config.toml
model = "encoder-decoder audio transcriber"
dataset = "short read English sentences (LibriTTS-R)"
train_examples = 26041
gain_aug_db = 10
noise_aug = 0.01
n_mels = 80
hop_length = 160
input = "log_mel"
spec_augment = false
win_length = 400
tokenizer = "word"
vocab_size = 5132
encoder_arch = "transformer"
encoder_norm = "layernorm"
encoder_norm_position = "pre"
encoder_activation = "gelu"
encoder_head_dim = 48
encoder_fused_qkv = false
encoder_bias = "all"
encoder_qk_norm = true
encoder_parallel_block = false
encoder_inner_norm = false
encoder_moe = "expert_choice"
encoder_num_experts = 16
encoder_moe_every = 1
encoder_expert_mlp_ratio = 1
encoder_experts_per_token = 2
encoder_shared_expert = true
encoder_subsampling = 4
encoder_layers = 10
encoder_width = 160
encoder_positions = "learned"
fusion = "cross_attention"
decoder_width = 128
decoder_layers = 6
decoder_norm = "layernorm"
decoder_norm_position = "post"
decoder_activation = "gelu"
decoder_mlp_ratio = 4
decoder_head_dim = 48
decoder_fused_qkv = false
decoder_bias = "all"
decoder_qk_norm = false
decoder_parallel_block = false
decoder_inner_norm = false
decoder_drop_path = 0.15
decoder_positions = "rope"
decoder_cross_attention_every = 1
decoder_tie_embeddings = false
residual_init = "none"
optimizer = "adamw"
lr = 0.0028
beta1 = 0.95
beta2 = 0.99
eps = 1e-08
gradient_noise = 0.3
steps = 9100
batch_size = 64
epochs = 22.4
lr_schedule = "linear"
final_lr_fraction = 0
warmup_steps = 450
weight_decay = 0.1
Rows from block 7 of the audio encoder of a small encoder-decoder audio transcriber, named by matrix and row number. Rows with one number within an expert belong to one neuron, the router's apart. Each number is 128 + 24 x the weight over its row's rms, rounded and kept within 0 to 255. All counts start at 0.
Before each expert's rows are labels from the 100 clips, of 14976, where the router gives the expert most weight on average: "responds to" is what is common among them. Only what is clearly more common there than usual is listed. The data: short read English sentences (LibriTTS-R).
# router: router (encoder.blocks.7.mlp.router.weight, 16x160), inputs 80-159
# up: expert up (encoder.blocks.7.mlp.up, 16x160x160), inputs 80-159
# down: expert down (encoder.blocks.7.mlp.down, 16x160x160, transposed), outputs 80-159

# expert 7
responds to: the word "he"
router.7 [135 115 103 135 134 175 157  98  99 122 127 136 124 145 118 174 124  91 104 151 106 172 131 123 146 157 127 117 102 151 156 132 111  99 162 101  95 127 114 173 141  93 139 131 105 147 112 158 134 122 122 136  86 147 154 131  99 125  80 147  74 118 156  67 139 111 144 154 122 167 115 120 133  72 148 110 131 145 132 138]
up.0 [130 123 139 171 141 161 132 131 134 122 142 109 115 162 167 133 119 149 118 128 137 112 102 147 111  91 118 103 118 136 154 136 192 105 124  94 148 143 158 150 127 173 125 129 129  81 139 139 122 105 175 129  89  80 101 147 119 145 152 117 144 121 141 162 127 131  82  91 112 106  91 126 189 135 150 101 113  96 119 122]
down.0 [132 108 176  98 116 168 118 120  86 137 144 139 126 127 120 107 152 139 107 167 142 105 121 144  98 179 118 138 159 168 155 161 127 148 107 144 115 119 113 145  95 165 143 117 118 146 171 154 129 123 135 125 149 138 112 139 153 122 105 169 152 123  90 113 123  80 117 101 155 116 118  95 114 118 131 198  97 111  88 139]
up.1 [134 139 140 172 105 104 130 126 147  97 150 130 145 100 136 150 110 119 130 103 123 129 116 142 149  86 157 144 151 120  79 131  72 137 144 141 173 165 115 119 100 114 151 140 135 159 160  97 150 134 117 137  96 138 125 110 125  83 152 129 139 132 134 101 141  90  81 155 105 110 114 147 116 128  96 121 115 149 105 130]
down.1 [139 130 131 142 148 164  68 120  77 168 126 110 128 124 142  99 101 115  79 118 102 129 132 148 156 113 166 167 110 131  98  93 111  93 116 151 100 130 155 104 145 102 149 131 103 140 152 147 158 143 146 117  84 169 104 106 110 106 141 172 135 145 142 162 138 115 131 115 140 133 112 149 113 111 134 122 111 142 145 116]
up.2 [127 143  73 113 123 139  94 124  95  96 157 146 175 108 112 142 145 133  86 144 108 111 154 154 108 126 138  97 142  93  98 130 162 125 132 131 109 120 153 124 167 132 137 113 114 105 144 150 140 173 111  88 148  79 116 128  88 127 133 101 142 140  65 110 127  76 140  95 134 134 133 168 133 130 159  92 149 117 175  86]
down.2 [103 145 111 156 116  82 132 118 120 153 110 114 118 122 135 124 103 141 171 164 131 111 142 143 121 134 128 129 130 103 157 123  78 155 108 123 135 149  78 134 136 143 115 154 120 108 115 135 117 132 116 128  90 142 121 108 146  93 112 148 127 117  92 156  79 131  93 136  96 168 159 149 102 144 155  90  99  84  82 118]
up.3 [130 141 152 108 105 144 111 165 151 117 136  83 145 140 106 111 121 107 134 116 152 152  81 113  78 126 122 105 133 138 118 153 118 113  82 183 139 141 115 161 147 119  79 114 114 157 108 117 133 149 112 142 138 122  94 115 126 143 105 103 134 136 182 122 124 130 107 181 128 151 140 128 149 173 180 134 133 126  95 167]
down.3 [148 161 109 137 134 151 111 160 131  97 105 135 132 160 166 134  91 116 141 162 146 125 108 106 120 125  95  85 154  98 130  84  99  83 165 113 130 108 110 150 164  89 127 143 166 147 115 173 184 162 127 137 130 145 151 127  95 156 110 136 168 121 137 140 127 118 107 138 138 117 123 155 138 104 161  98 144 115  94 153]

# expert 11
responds to: the word "you"; the word "he"
router.11 [151 108 135 145 110 111 133 120 153 164 120 132 141 118 112 164 132 167 118  98 103 142 152 173 103 115 169 142 141  78 118 112 140 156 143 114 108 110 137 140 114 140 132 121  65 121 156 123 107 153 106 150 167 130 132 137 100 149 124 122 115 122 103 140 103  73 142 184 104 154 142 140 169 129 132  63 139 123 111 138]
up.0 [126 110 150  98 129 125 113 164 165 104 133 156 116 173 103  83 133 115 182  74 163 148  93 143 155 111 159 100 141 144 140 162 124 207 129 181 130 126  97  82 131 143 143 133  86 123 122 121 112 156  97 118 156 161 175  81 165 184 130 111 125  98 126 146 110 121 148 113 131 129  85 154  77  95 138 114 117 115 138 133]
down.0 [137 122 137 172 128 142 122 162 136 133 113 147  79 132 137 123 108  96 170 112 128 150 136 135 150  83 151 149 168  89  95 140 126 150 126 131 113 127 131  94 120 109 112 108 137 110 129 156 111 129 147 149 107 112  96 191 180  86 128 133 166 131 154 119 164  94 119  96 126 138  93 138 107 111 111 134 112 114 187 105]
up.1 [165  87 148 152 111 104 150 151 109 116 133 103 140 126 106 127 136 104 121  77 145 121 172 145 137 120  91 130 127 146 162  98 115 120 152 143 120 133 145 140 101 151 134 142 128 134 167  62 133  71 132  91  98 122 135 157 113 125 135 173 129 136 156 115 123 136 149 127 100 198 115  96 149 146 112  96 139 166 158 114]
down.1 [154 130 142 130 173 118 153 106 106 102 143 148 119 147 146 116 146 107 133 139 122 147 111 136 123  88 142 129 130 143 116  94 124  99 136 134  99 109 105 128 130 115  67 164 180 118 152 124 116 135 102  90 140  90 150 127 167  72  99  91 121  68 121 106 133 112 151 144 130 127 146 112 151 129 133 101 159 162 126 117]
up.2 [152 109  89 158 153 129 138  78 118  80 150 144 152 128 112 131  95  88 116 121 106 111 154 106  97 117 142 128  97 118 155 107 118 143  61 127 117 136 136 131 167 124 167 156 147 188 116 111 128 103 114 123 146 100 141 169 175 131 123 131 123 148 136 122 115 153 121 118  87 165 118 122 124 134  96 156  97 107 130 138]
down.2 [155 119  99 156 103 133 157 136 167  94 152 140 126 115 124  77 138 144 150 109 142 135 161 129 101 108 107  90 101 122 144 114 126  61  94 175  60 116 132 127 136 191  79 148 162 166 131 148 176 136  82 125 123 144 159 136 125 157 150 114 142 130 120 134 114 106  92 165 137 114  92 133 123 112 105 125 115 128 124 161]
up.3 [134 150 129 129 131 107  94 120  80 112 160 121 144 179 161 103 142 156 146 126 156 145 131 132 102 117  91 123 119 116 165 105  79 168 156 156 122 140 138 128 137 161 114 167 166 143 140 142  63 152 113 130 130 112 131 110 141 123 142 135 128 101 122 174 138 151 154 121 110 163 113  91 115  93 124 122 140 128 115 160]
down.3 [151 126 106 102 130 121 134 113  82 116 116 138 132 157 107 123 133  90 109 118  84 110 149  98 167 109 154 116 112  96 133  78 111 120 126 145 118 128  93 138  88 153 153 150 139 139 102 168 107 141 152 146 124 132  96  85 117 145 131 101 140 144 139  80 122 144  96 162 125 175 127 114 118 139 150 122 194 157 112 101]

# expert 8
responds to: voice: female
router.8 [127 126 179 109 103 153 114 147 114 135 117 124 132 137  93 115 143 118 124 130 132 139 108 120 132 183  90 123 162 109 128 112 178  90 101 118 134 140 114 128  88 159 103 102 139 148 127 147  93  97 128 131 190  97 149 113 107 116 152 132 170 140 140 145  96 111  80 125 141 120  79 130 138 140  80 140 134 110 166 145]
up.0 [142  95 173 176 120 139 133 102 100 157 139 134  93 108 162 154 139 121 154 165 163 129  81 142 151 129 184  68 103 144 130 129 119 142 122 140 124 125 192 101 123 137 162 138  93 100 144 112 126 107 123 137 131 131 131 136 107  77 105 124 114 117 170 137 115 134 103 124  84  95  92 111 163 109 130 141 131  79 111 136]
down.0 [190 150  77 127 114 126  98 157 147 129 130 165 128  91 140 137 163 123 100 157 131 123 144 122 117 154 169 160 155 128 136 164 155 112 157  77 113 154  88 109 130 138 120  95 140 104 126 146 134 144 102  89  44 139 165 137 130 121 131 107  80 130 147 105 118 156 135 106  95 109 117 134 118 158 109 124 147 158 124 112]
up.1 [141 128 129 129  81 141 114 143 129 142 146 119 101 115 110 153 186 108 122 129 115  92 128  57 148 132 159 176 146 132 181 152 151  92 178 115 160 121 134 129 111 124 147 154 121 151 112 166 150 113 164 118 143 130  98 119 115 172  98 129 117 139 130  99 124 142 140 127 129 124 129 139  97 122 155 109 114 111 136 128]
down.1 [121 131 119 101 107 126 135 151 153 128 140 103  79 157 110 115 154 119 113 132 143 131 186 112 130 127 163 129 164 106 105 118 125 150 131  89 162 131 133 101 146 135 120 118 151 161  86 138 160 125 162 139  94 154 179 141 127 100 194 137 165 101 129 142 127 140 101 125 154 124 123 108 118  56 186 139 123 151 114 118]
up.2 [132 144 105 150 112 133 126 108 148 134 106 155 144  94 147 179 130 126 132 117 105 106  77 145 118  87 134  96 116 145 168 125 131 152 154 104 172  97 117  79 132 164 116 117 106 119 103 118 129  88 117 160 155 118 106 119 114 116 136 141 113 119  86 132 117 136 157  93 105 136 125 110 125 133 182 163 132 128  97 145]
down.2 [140 133 137 143 144 138 123 154 146 109 128 120 137 117 103 139 143 113 101 130 210 129 107 121 143 101 158 123 157 148 119 132 185 118 153  78 141 141 131 121 123 172 129  59 153 121 111 144  91 152 141  99  95 103 134 112 149 119 127 131 100 168 138 125 165 117 137 125 165 128 150 120 125 155 107 143 140 158 119 107]
up.3 [148 157 111 122 144 132 122 153  99 144  96 133  99 153 120 108 129 104 101 137 127 170 152 109 115 146 105 128 106 154 117 116  92 162 141 166 185 110 117 124  87 137 118 138 150 132  86 167 141 129 118 137 134  69  87 129 121 118 150 127  85 180 122 152 134 129 101 136  95 126 121 138 148  96 137  93 157  83 163 110]
down.3 [134 126 125 164 159 124 138 121 114 123 138  88 115 135 145 118 139 143 124 140 114 105 111 120 145 125 141 176  85 179 110  89 142 110  59 165 160 126 126 135 138 121  74  92 164 124 165 169 105 104 125 128 126 141 142 146 140 142 131 120 111  99 162 154 105 121 132  94 148 129 168 107 118 116 121 107 131 116 161 137]

# expert 13
responds to: the word "all"
router.13 [106 121 118 111 147 151 143 130 143 171  97 125 135 124 160 136 124 144  95 140 144  81 153  93 143  76  87 137 105 123 118 139 119  84  99  74 164 128 157  99 102 131 129 156 129 150  89 116 117 129 134 155  95 181 112 147 142 131  89 130 133 117 142 136 111 100 106 114 177  92 131 130 121 142 144 111  86 118 129 115]
up.0 [118 124 135 145 132 162 103 183 106 159 110 117 147 128  96 145 159 106 145 140 129 145 129 154 147 127 154 155 131 109 123 118 112 105 138 105 118 109 159 145 123 136 124 124 111  87  71 119 160 127 128 138 156 117 154 160 120 102 119 154 124 172 143 114 108 102 149 138  84 133 106  60  89 121 128 146 174 177  94 167]
down.0 [120 110 133 147 115 125 147 160 157 144 156 140 151 107 115 102 122 112 137 122 152 140 140 108  47 109 121 110 117  94 138 137  95 140 156 158 124 105 127 138 135 150 100 163 124 101 125 154 115  91 126 124 172 106 150 126 154 158 175 112 147 126 135 143 151 129 148 150 144 174 158 147 137 112 122 102 104 120 135 117]
up.1 [109 125 116 132 138 148 102 133 187 115 146 118 146 148 146 129 113 162 170 123  84 120 134 114 127 189  97 170 107 133 131 162 112 131 113 149 117 147  92 114 115 128 155 150 137 118 143 189 153 121 178 164 126 124 141 106  98 141 126 138 125 156 147 139 101 123 137 151 108 161 148  75 144 130 103 139 157  96 117 147]
down.1 [ 91 132 171  83  97 149 139 122 111 145 107 108 167 136  93 137  87 141 108 112 161 145 163 186 120 112 177 126 107 113 155 159 143 166 141 126 125 151 119  95 140 141 137 130  95 100 142 136 107 119 113 144 109 163 159 148 165 134 117 141 132 105 157 195 157 120 121 120 145 160 155 159  94 147 121 108 126 114 141 161]
up.2 [159 105 167 109 119 169 111 125 135 171 130 122 139 132 108 139 158 119 139 140 104 157 151 136 134 102 140 110 133 110 119 167 134 141 103 143 124 120 151 130 105 119 139 166  86 102 120 141 125 154 141 136 124 168 122 145 134 135 126 110  98  98 112 128 145 132 142 141 114 116 154 126 100 136 113  84 104 126 207 150]
down.2 [ 81 153 108 111 153 128 108 130 101 108 145 105 113 115 179 134 117  88 136 159 114 126 177 131 154 130 119 143 172 146  88 129 135 129 160 101 118 141 134  59 124 111 150 124 152 131 133 126 118 164  94 111 125 123 137 141 179 141 106 113 145 171 141 173 119 183 113 128 153 150 124 130 104 124 161 136 152 108 138 130]
up.3 [154 137 167 110 124 144 159 136 138 148 137  83 154 183 117 122 109 138 168 133 141 110 130 149 119 124 117 123  66 137 130 125 109 121  92 108 138 125 163 169  97 139 157  92 155 153 124 167  84 120 100 118 128  75 152  90 113 135 117 150 127  95 113  99 132 111  93 172 102 121 144 143  84 137 163 107  97 174 113 116]
down.3 [ 89 169 156 171 129 154 120 146  86 105 125 111 113 146 157 136 150 132 137 110  61 103 101 143 142 111 131 104 120 133 129  92 126 128 141  94 134 171 144 141 106 147 150 125 154 129 126  98 119 140 155 161 157 114 171 150 141 145  83 163 139 114 140  82 131 156 106 125 132  94 112 161 123 160 128 142 140 126 114 119]