A small encoder-decoder audio transcriber, trained from scratch.
Training: adamw at rate 0.0028, batches of 64.
Data: 26041 training examples, 22.4 epochs.
Rows from expert 2 of block 5 of the audio encoder, named by matrix and row number. Rows with one number belong to one neuron. Each number is 500 + 50 x the weight over its row's rms, rounded and kept within 0 to 999. All counts start at 0. Numbers have three digits each. After the name is the row's rms in percent of the matrix's.
# up: expert up (encoder.blocks.5.mlp.up, 16x160x160), inputs 54-107
# down: expert down (encoder.blocks.5.mlp.down, 16x160x160, transposed), outputs 54-107
up.79 097:522430445439516555489531540499523573447499514616530558429436455487474493552551472508510523412519444512499553526545477471523518435533557463466442530494482555510559
down.79 107:449489536453467395497483545544450476591495460508454452470458445450507547475525467453414455509452520551476386604538466531456480479500496486570506490517531530466492
up.80 100:450443464498496476452462579558493505450516461553431633498561325496531538493427517518438484509545524553523427473569424486472482496352392506553541477454467477436551
down.80 089:549444578504525404509520510496486596475560558502507533469421532453484501590538464470408490511426513538539516522493464422539593522389524517509531519436467497592355
up.81 093:492540554467548518443482573497431526436435422534506547524401426585557415524424523507512593484553535478585477508512557435474418495540516472494579567481539524561507
down.81 104:464441536412447479488541420485506418493493559448535471535459523457555438620510493470430505460455417559531476532541470514524440485513495456495480508552407479500504
up.82 104:504525509480520497482465502587510509454445530517448462473557564584458465516531452468426480584442384492525480582568523576519480511467516498484617479588495497441477
down.82 106:501545466514504478493511483521577456468545505603474580509504518577555546503558495581501520475447470580467420510409571477522569546572483495538547458501529537593526
up.83 107:480576494521515573536483503515505583568558472586453490477458413433415492482555435553521525505434443527550474503479472456578560518479505557539525573354495455474522
down.83 105:408456462525589598437607599466497495521481524552393414482453417433473474421500482491502482511459461515566431536440510479443468561408450491474536510532430434527474
up.84 095:528584544491507537443468492515477566479438519430456500533461484402547464590477561526552518536530557464382574507497480481521560461480496473556523539478461477502460
down.84 107:473500484657500481460523517421548538517488486525577524512459471512485488621494438597395476531399448507510502378514535527450545522505452493436521538449605514524575
up.85 108:472514614546540488528501427512560503485529526480512546529467489558491516502518582522421545491487430543553597485467393406466467456466528431568510500537581469553569
down.85 098:461569504490586429465480622498545460489503461552470521458561480518442429570489581351552362502530499458514569515588459516511513535538524421545496476525544461494489
up.86 093:554529496549487462457612562529527477525497504519466585499530438580486574488520467485522526486522455526523489517575526519513535372465500552581434450498543605514457
down.86 091:596561383500514494607531529461438472518472460494604509511517512426541539515497446464573496592465495496542433445471533484466535454509439476510524374506517475522447
up.87 108:468599533564528564542451389505421534562502567522447435452533516430507540476522587547610497596402525538509449483473503406528518548547488512426491440552556510492533
down.87 096:506444584501497482497461510426495424527389434504528535454495502623583469425469465540449486498533543495459529448497456520487515477457524506480424536483442455501458
up.88 102:445505467540497520484420434436456462452455482476496520455561457491453501498508511514531523499467589498440516498533513453567428508523527471522376475551520460562470
down.88 094:499523492422537461575552566438511542503500516490456580453427579469478544415462575438513553508486526505497510441518530533574481547566644458489409492506544539566451
up.89 104:481519478455478414463488521484557470455577501551468465360524509534495525509502509499479493484477505566490549572581623513500477508599480490524541552500458534434397
down.89 096:401552534503505443462341510580531525432577487464504516433510470494415489551491561495494450470492449440505521482508477526537566466544508446448467537595524536448462
up.90 095:469587371563572475400499448475429529422497543457478523485492459563487419563573508550613499382528546527568520582546562486474406504521499449528549557426483475566551
down.90 110:539586575475495495446518558575481488546499416607555568534441528472530417558491459433421541544461490484527526549485543487488448562380507560501524341504468573487462
up.91 093:537487574498456455491394585552409454417536460533544485365464511554477460507517464477572644607527568579509461456451556515554571514451544528572468521528535475530428
down.91 096:565498554455498546550552382449504551416516466505492458469497483553494515433540589514474534495513514524486590545533523478594436566555478530585522483531522516441575
up.92 091:426469497557504450494487489494434515468585510508581522514505437427450502370473521448497628442537479466586541482487466405497474529474495578453462541548470572488562
down.92 107:499408552466541428516501494461519520359473552497455463528536582472438539485486448477444518448486438479529597394467546520539392482462476500497517520446481549496571
up.93 106:513505494576556508469521450535567507472519546482479377553509497492438465496478515583424454565467547519609500508482502495506518453449496513527388521541496555499540
down.93 099:418482511558580516533404493407451503497425492521519525433473469487513585480446515510552485428439502401379524494480458527467518476473456468557484450591472460490580
up.94 099:524522476433527542597460515480490615569481539466561484529459479622511460492500527512516536476445496459577444534539527467496453404516477476626515504449501513514584
down.94 100:487511461504514515525466462495460461452483532567520523507527449538525579423548463461367411513502450453505471514547565554467580416451534563515489557481449434561633
up.95 098:505546503527533599459537505452478449479459495567441483555519459466542470498565473465521501519458473549450413556410561519486443504516552522507532467463476492450468
down.95 101:461526443556401427523510467573491448537509577581430447550487473541515438474493411525476554503657506543546443472473399481515472519445439516525486539474491523563486
up.96 091:525531477473476531386571417509445548554500533539471461551512497474489570522550488604536473527498604445536547456533531493473437456463555457501459526379477409475489
down.96 099:448475557515494425586484536472505500491513468467480511505479570474529500364485517576387538482542519517489529472539503504478578422526408460496576427558476487469458
up.97 107:517473521489574551595567512497548516479512477451467393554522468546507473545482544593506489476519580461534371511465507538403575558550562453441548566476436540471469
down.97 096:526433408478472482518523638493518353551431514458438485441426498482429488524448437414479551539544444485462519447534460569524523435528522526461535489492621513491493
up.98 097:410526449540521502458544513452430477594438618539442517519526455482485600492443489536557534485490500503558464512525565544502496404450524435589524532408574511509590
down.98 093:420473487463525478543437621502489567396527487434456526528560538421557508397493529422510462404317509467439574479500491538515476501403480523493573528441491509518603
up.99 109:492524482442592559475551470500484521560510602493522524534519520554490511456588496450492496577500482418548536481464443520422602435455540441486488475499461407466588
down.99 099:555346489508529489505545487492467455438479460554465519502519448528552524433529503490564457494570451623501454467455412503482534413505420496491412471492544467573494
up.100 104:498459498512496573490541491506458379491549485411562552504536561428527545584428526436454529498611507435584521494559540511530453402562502547488491440504421514520499
down.100 097:504497502541518508492495427514441641527497558461491524548453572429383504540533493452493505428503541545462451512517530480546549534572498466597520594508406487469546
up.101 095:468500446464528427498470488485483475486481408471486460637519499507549493483603503506481469535518516535548437427489485464512494481518489448414502469564500500563616
down.101 092:547570504519427516477411526517509578562507459444489508484530553503454523477521545495489473437551586482422416492480444588508538466591478539514487519501506462611476
up.102 100:442529391490458506508509576444451514467482521458482520504618546512464525459480466549407447548470468502557559440504434581481531535547396510477564504452520514457512
down.102 100:485567538454482420477503481447439487511463533493514527473409559494547464453660496393566563453602539479469535558491608437529471481459509394586555394528520459508425
up.103 097:484521479468453519497585481512629487518472524463473542492517561549560497507494540480533512421513515456502541566470576492447481453500511480542474658544567576499489
down.103 104:597549456507558584451469523449479493384488514547552518550467414373531489444537506507532527473478608462476393567509442549548466616489537558503480468518571562493525
up.104 107:494417547500558577516457393528538434525454526406507500396517550515459377493497537548507442584453557446520506479501460463451504572518507524491460438533477461528447
down.104 101:458525482504460508423432498526515536373534486535571501448469438572520498483524384481478560431598505488494453516444545573491579576533501538477505483545535524607564
up.105 103:456562580392511470486500537433544520412427557504511599468456455498474490581538459544606441458525540475498494530469510483436454503478478509505453530500419472457522
down.105 097:524548453449562509528540565446490496491458517528531507469497540514498432556483506496486431565550493422506493493436482569473622485493504510482552565639515410493548
up.106 100:449591493560483483515487464498573505619529468596501454554557474542480538501473569509535539490465461433513494562434476409566454494577598569457571568513421448544465
down.106 102:552474439553460496449500514396459549456532496520484439501438450570476559494557537489482436598512491573543376564576547368473525451468444499505515536558463460484455
up.107 094:529512366567513519550456494435445538556483466505432514467485463432470564456522480503500491603443440504491464505413434493482563527509557509589490562585505479522517
down.107 093:409511530557505463500529511492562531497507543498545575570535544437503531492512502535491466407539467478449477516617473486553502574473505437577431520487580521525482
up.108 099:412503491500438484550543601538460581447459506547534446392432568550522532441509538427463523532498512543509440489415561480570516552433496486513474490529574477502486
down.108 096:507427449445564458493478442465447597530493481603500541439647498576530529437460495343594424515496526441495536564564450507502480429542545486548538578421414454458417
up.109 100:585413526409541562508431479508574329498524490468553489472523485524581529428499492504541453581499435538437440579530410453547450555493469519544424510429458546499495
down.109 100:548412453409480560512488452499516495461505443561468541487501496431534478511431552601476523533551487452578476536545422502453482501549490552479533500472543532477416
up.110 102:411496533507619570512515465386604465509501486403425483504490500518517573451482514459469547500483467491508439479530537485419449455466574530409587517557506559499528
down.110 098:467532489455484543551535478480500580514581456488467550531546474501578465540543560564634479650469588446489567568431483488554607598586516517472505523459424562512458
up.111 101:541520543560477533476433450498487498457525490435526514558485408510533462464426565520535464579467525514439445436593539435574502537569529550517620492502550474515509
down.111 106:492461490568478555449524506574571521503437479512470491538411523442461582422453517574558434443482491467542497493514497483514520410466479400531602476515412447604555
up.112 098:471405520474524538499514455457463513437452581468467483462569600464454584495479501525513473494564455450549539466569457549549434414445505443533452456448423469444435
down.112 100:424498481502488519592493592415502482544666452442477538518507436506378416499490458536411466458514536483440504496385481447500495514484485502567525507507488471494421
up.113 089:560581472561547447457427488476520396430569552403485620475477474438485537497471567500503425476473532475432508514412472505506522456441382511533518491442447543515605
down.113 092:514550541412544466451457550484540482573511479486573524453555537464580538469546549525534441544587564536478519490418529468420537494458467559489495435579415543593476
up.114 102:551440508503486488523495446582554421531450447480553464375447549533537421551565547540510560480485504528474492518482487495515445552378491502490484568529442574463505
down.114 104:522453570454610543533511514492508564442508500526493425533608501567458439463511560381530540470512458542480524506537517502553524510457510562442533604522480432517418
up.115 092:545401588477563520546454483472434570440514459444530480565454432534523493504569503512456538607520539669548524511507446455517540455472419505459613504462514468519493
down.115 108:635477493649476531564445412498541571523526515587541517430499510582535534481561513503515524377435497621556563553547550506488520504475456475585460459589499448496482
up.116 101:396502486516404443409506534460518565442353532485450404418529498536511516550474524583461480547515473519476558485529572513432508544531477533525405489466482458435438
down.116 090:505528524489561635504523502491410434489493440553431529607564497421401453530524486419459469473511402533532536498547594452517492454472538492600476432476455541445489
up.117 096:605486475562507497617488503580465488410452509491542464457523467487519492519449516537430526563476475424521550528494519498585513582525483482456435531526518512396434
down.117 097:509500543547428397429468541503446535476567460569571488484596483532437499498441575527504549616463581475587559447439439513524588506533588483511392521506448523593477
up.118 102:517468580588532521496443502553514654574580469509512536477500451488471446549544517519553505516484423476549487468473514451531469518372572499579441485448474431481455
down.118 103:448520488505474510462545479390525555507578483537528540468474498485428422526515373515540512526485575523577447532517577436500517594465445495583541574437477510478519
up.119 093:497531514470520492513542476553554549532507476601561401549454426464476462529510443464424494489467522496451551441577494526421461527483506473494538509448505543384474
down.119 098:493450520448514529527525486414517557493493551505479442464528482565578369504544481544522461509457559472493508422468377522509499433421592551538590560519527384481467
up.120 104:515477551565474493399465535461519487501507477555495493409523553548450511547522484501486449545429475492449463482418418625501582477488477551517495496466516603448549
down.120 098:380522476549557435438515490594456585543519559435491469522518482469566472399533552523543440533602467519684618517536499527493494525418463544471542509510518489450435
up.121 099:620534452513539570536560449493496493454552512476438545503498539519543485537426489553618504452485418552644486430454460549547470480486482474354500466509532517575553
down.121 096:524543492552574415509550443520501391532541478477542555544503483427464540509511568448500532556501503435510551446445527489489583432519522528480569592443498555546524
up.122 096:483527474573451586489476541505598452569484492513462467543505513578435497526459572531479571526538423458546556595490526518517454522461495469577496475412566506568512
down.122 088:459514562463534555521545577352463609493503478478499453523461423486492482423471497507405470466495472424487530409492452462584494494490388423491459453483503485468436
up.123 099:584557477516496538437553536509504469501516514536507551463430527557539378449540612496437466510522422497490513550497547459476452479579563492470483478465564529438572
down.123 100:456504427501505414501444497595467573551460501502430441489535469562449539504569517524529501595453520554522415549470493472442501511541424515515473594476481474543444
up.124 100:487519580609426536459558521526492460518491552506471550439495511488489482528554496513421422516505496419566516470509373525500527450508591457574541505603440499543484
down.124 105:509514500558455505538567410448558483480584483646465514517504423499448418490521575418481411527457483503546463525504435537398487397469528299532540473453483592573468
up.125 096:470507484444461608524505409562517523531547472533381513507542615527576583506521446496547536580522514527503437492571497544569515489494448556517515594453522514533439
down.125 094:486537496541467489543493453465555562516498400491557499466446432523529451457493447463523457500441447441562486541488464418472424580532491513580383568548490496453609
up.126 102:496484477541514518514402518591430527508534523415422507457486522441527530595607503594483515485442495525395525524536451590486527560585542575569490537517535465489442
down.126 106:400454514512417389446476455466569532524485593435523500603485505462564499582464413482473606483521508504479501511389563532498415443565507455538464511568528466491483
up.127 101:496415603397493466638503437443548495469447523449447434563570489522618606552488518502432506572615485553499465602491485501437556414472521451505405520428568521456418
down.127 107:509518559485485491543423520560457444489478406486536421442443523433426473458452499549413451448507540512455454537478549529479471469528479496467482486515481480485481
up.128 105:649486517565520470528521472480510447442537500457449425463523536525589564534441548495521473472546531474451475484651499569429405495514457503536474459418474553491464
down.128 109:542491536660447485460461484532516531550490489515508491441551461444419541491375548548524504516522504541532464510402410529535519525546514516525468516596521526516481
up.129 105:484520541463499513570540432471463530407504583470496550534568520566587482504473515480592523555451568498517557470536473471475527507539575508512443561423526483505469
down.129 092:396470511472538440434519448513449501433464544521470551451545515562537434405445482502564443440621472425470473541587530535534509543495529364567505532507444473503521
up.130 101:569547570533507528476450616525509466441450516532500438488501593535465537480512504599520472494502461508454439520482533469549532467512477522434519492637585459524504
down.130 087:558489464556532549432543469514531470443503543501434400492520440501515424461450517487511448478570500509486506505521466470480511473478449478453404558559562405464506
up.131 104:404540484465508528556443490458452462485524423489497447467426477516504542508508564489553445493596461486468489481493519539524533603599448524548611517537674543486447
down.131 096:442521546477428511446477540482445519528550485559503482400578496538444464433540502538496449442527562489536597529487516459438497483538512482470487530429559468543457
up.132 094:471463595431558636510489546483554476495494540451521511508502529507404505476522486494525514413535484524476562524469501519439572534483495515535424503454474459431459
down.132 110:457467476502549481489486519505491534535500556544411570559557381562595461555521420420445518482496451503506443475448609467504500627502519453481470548430461512605447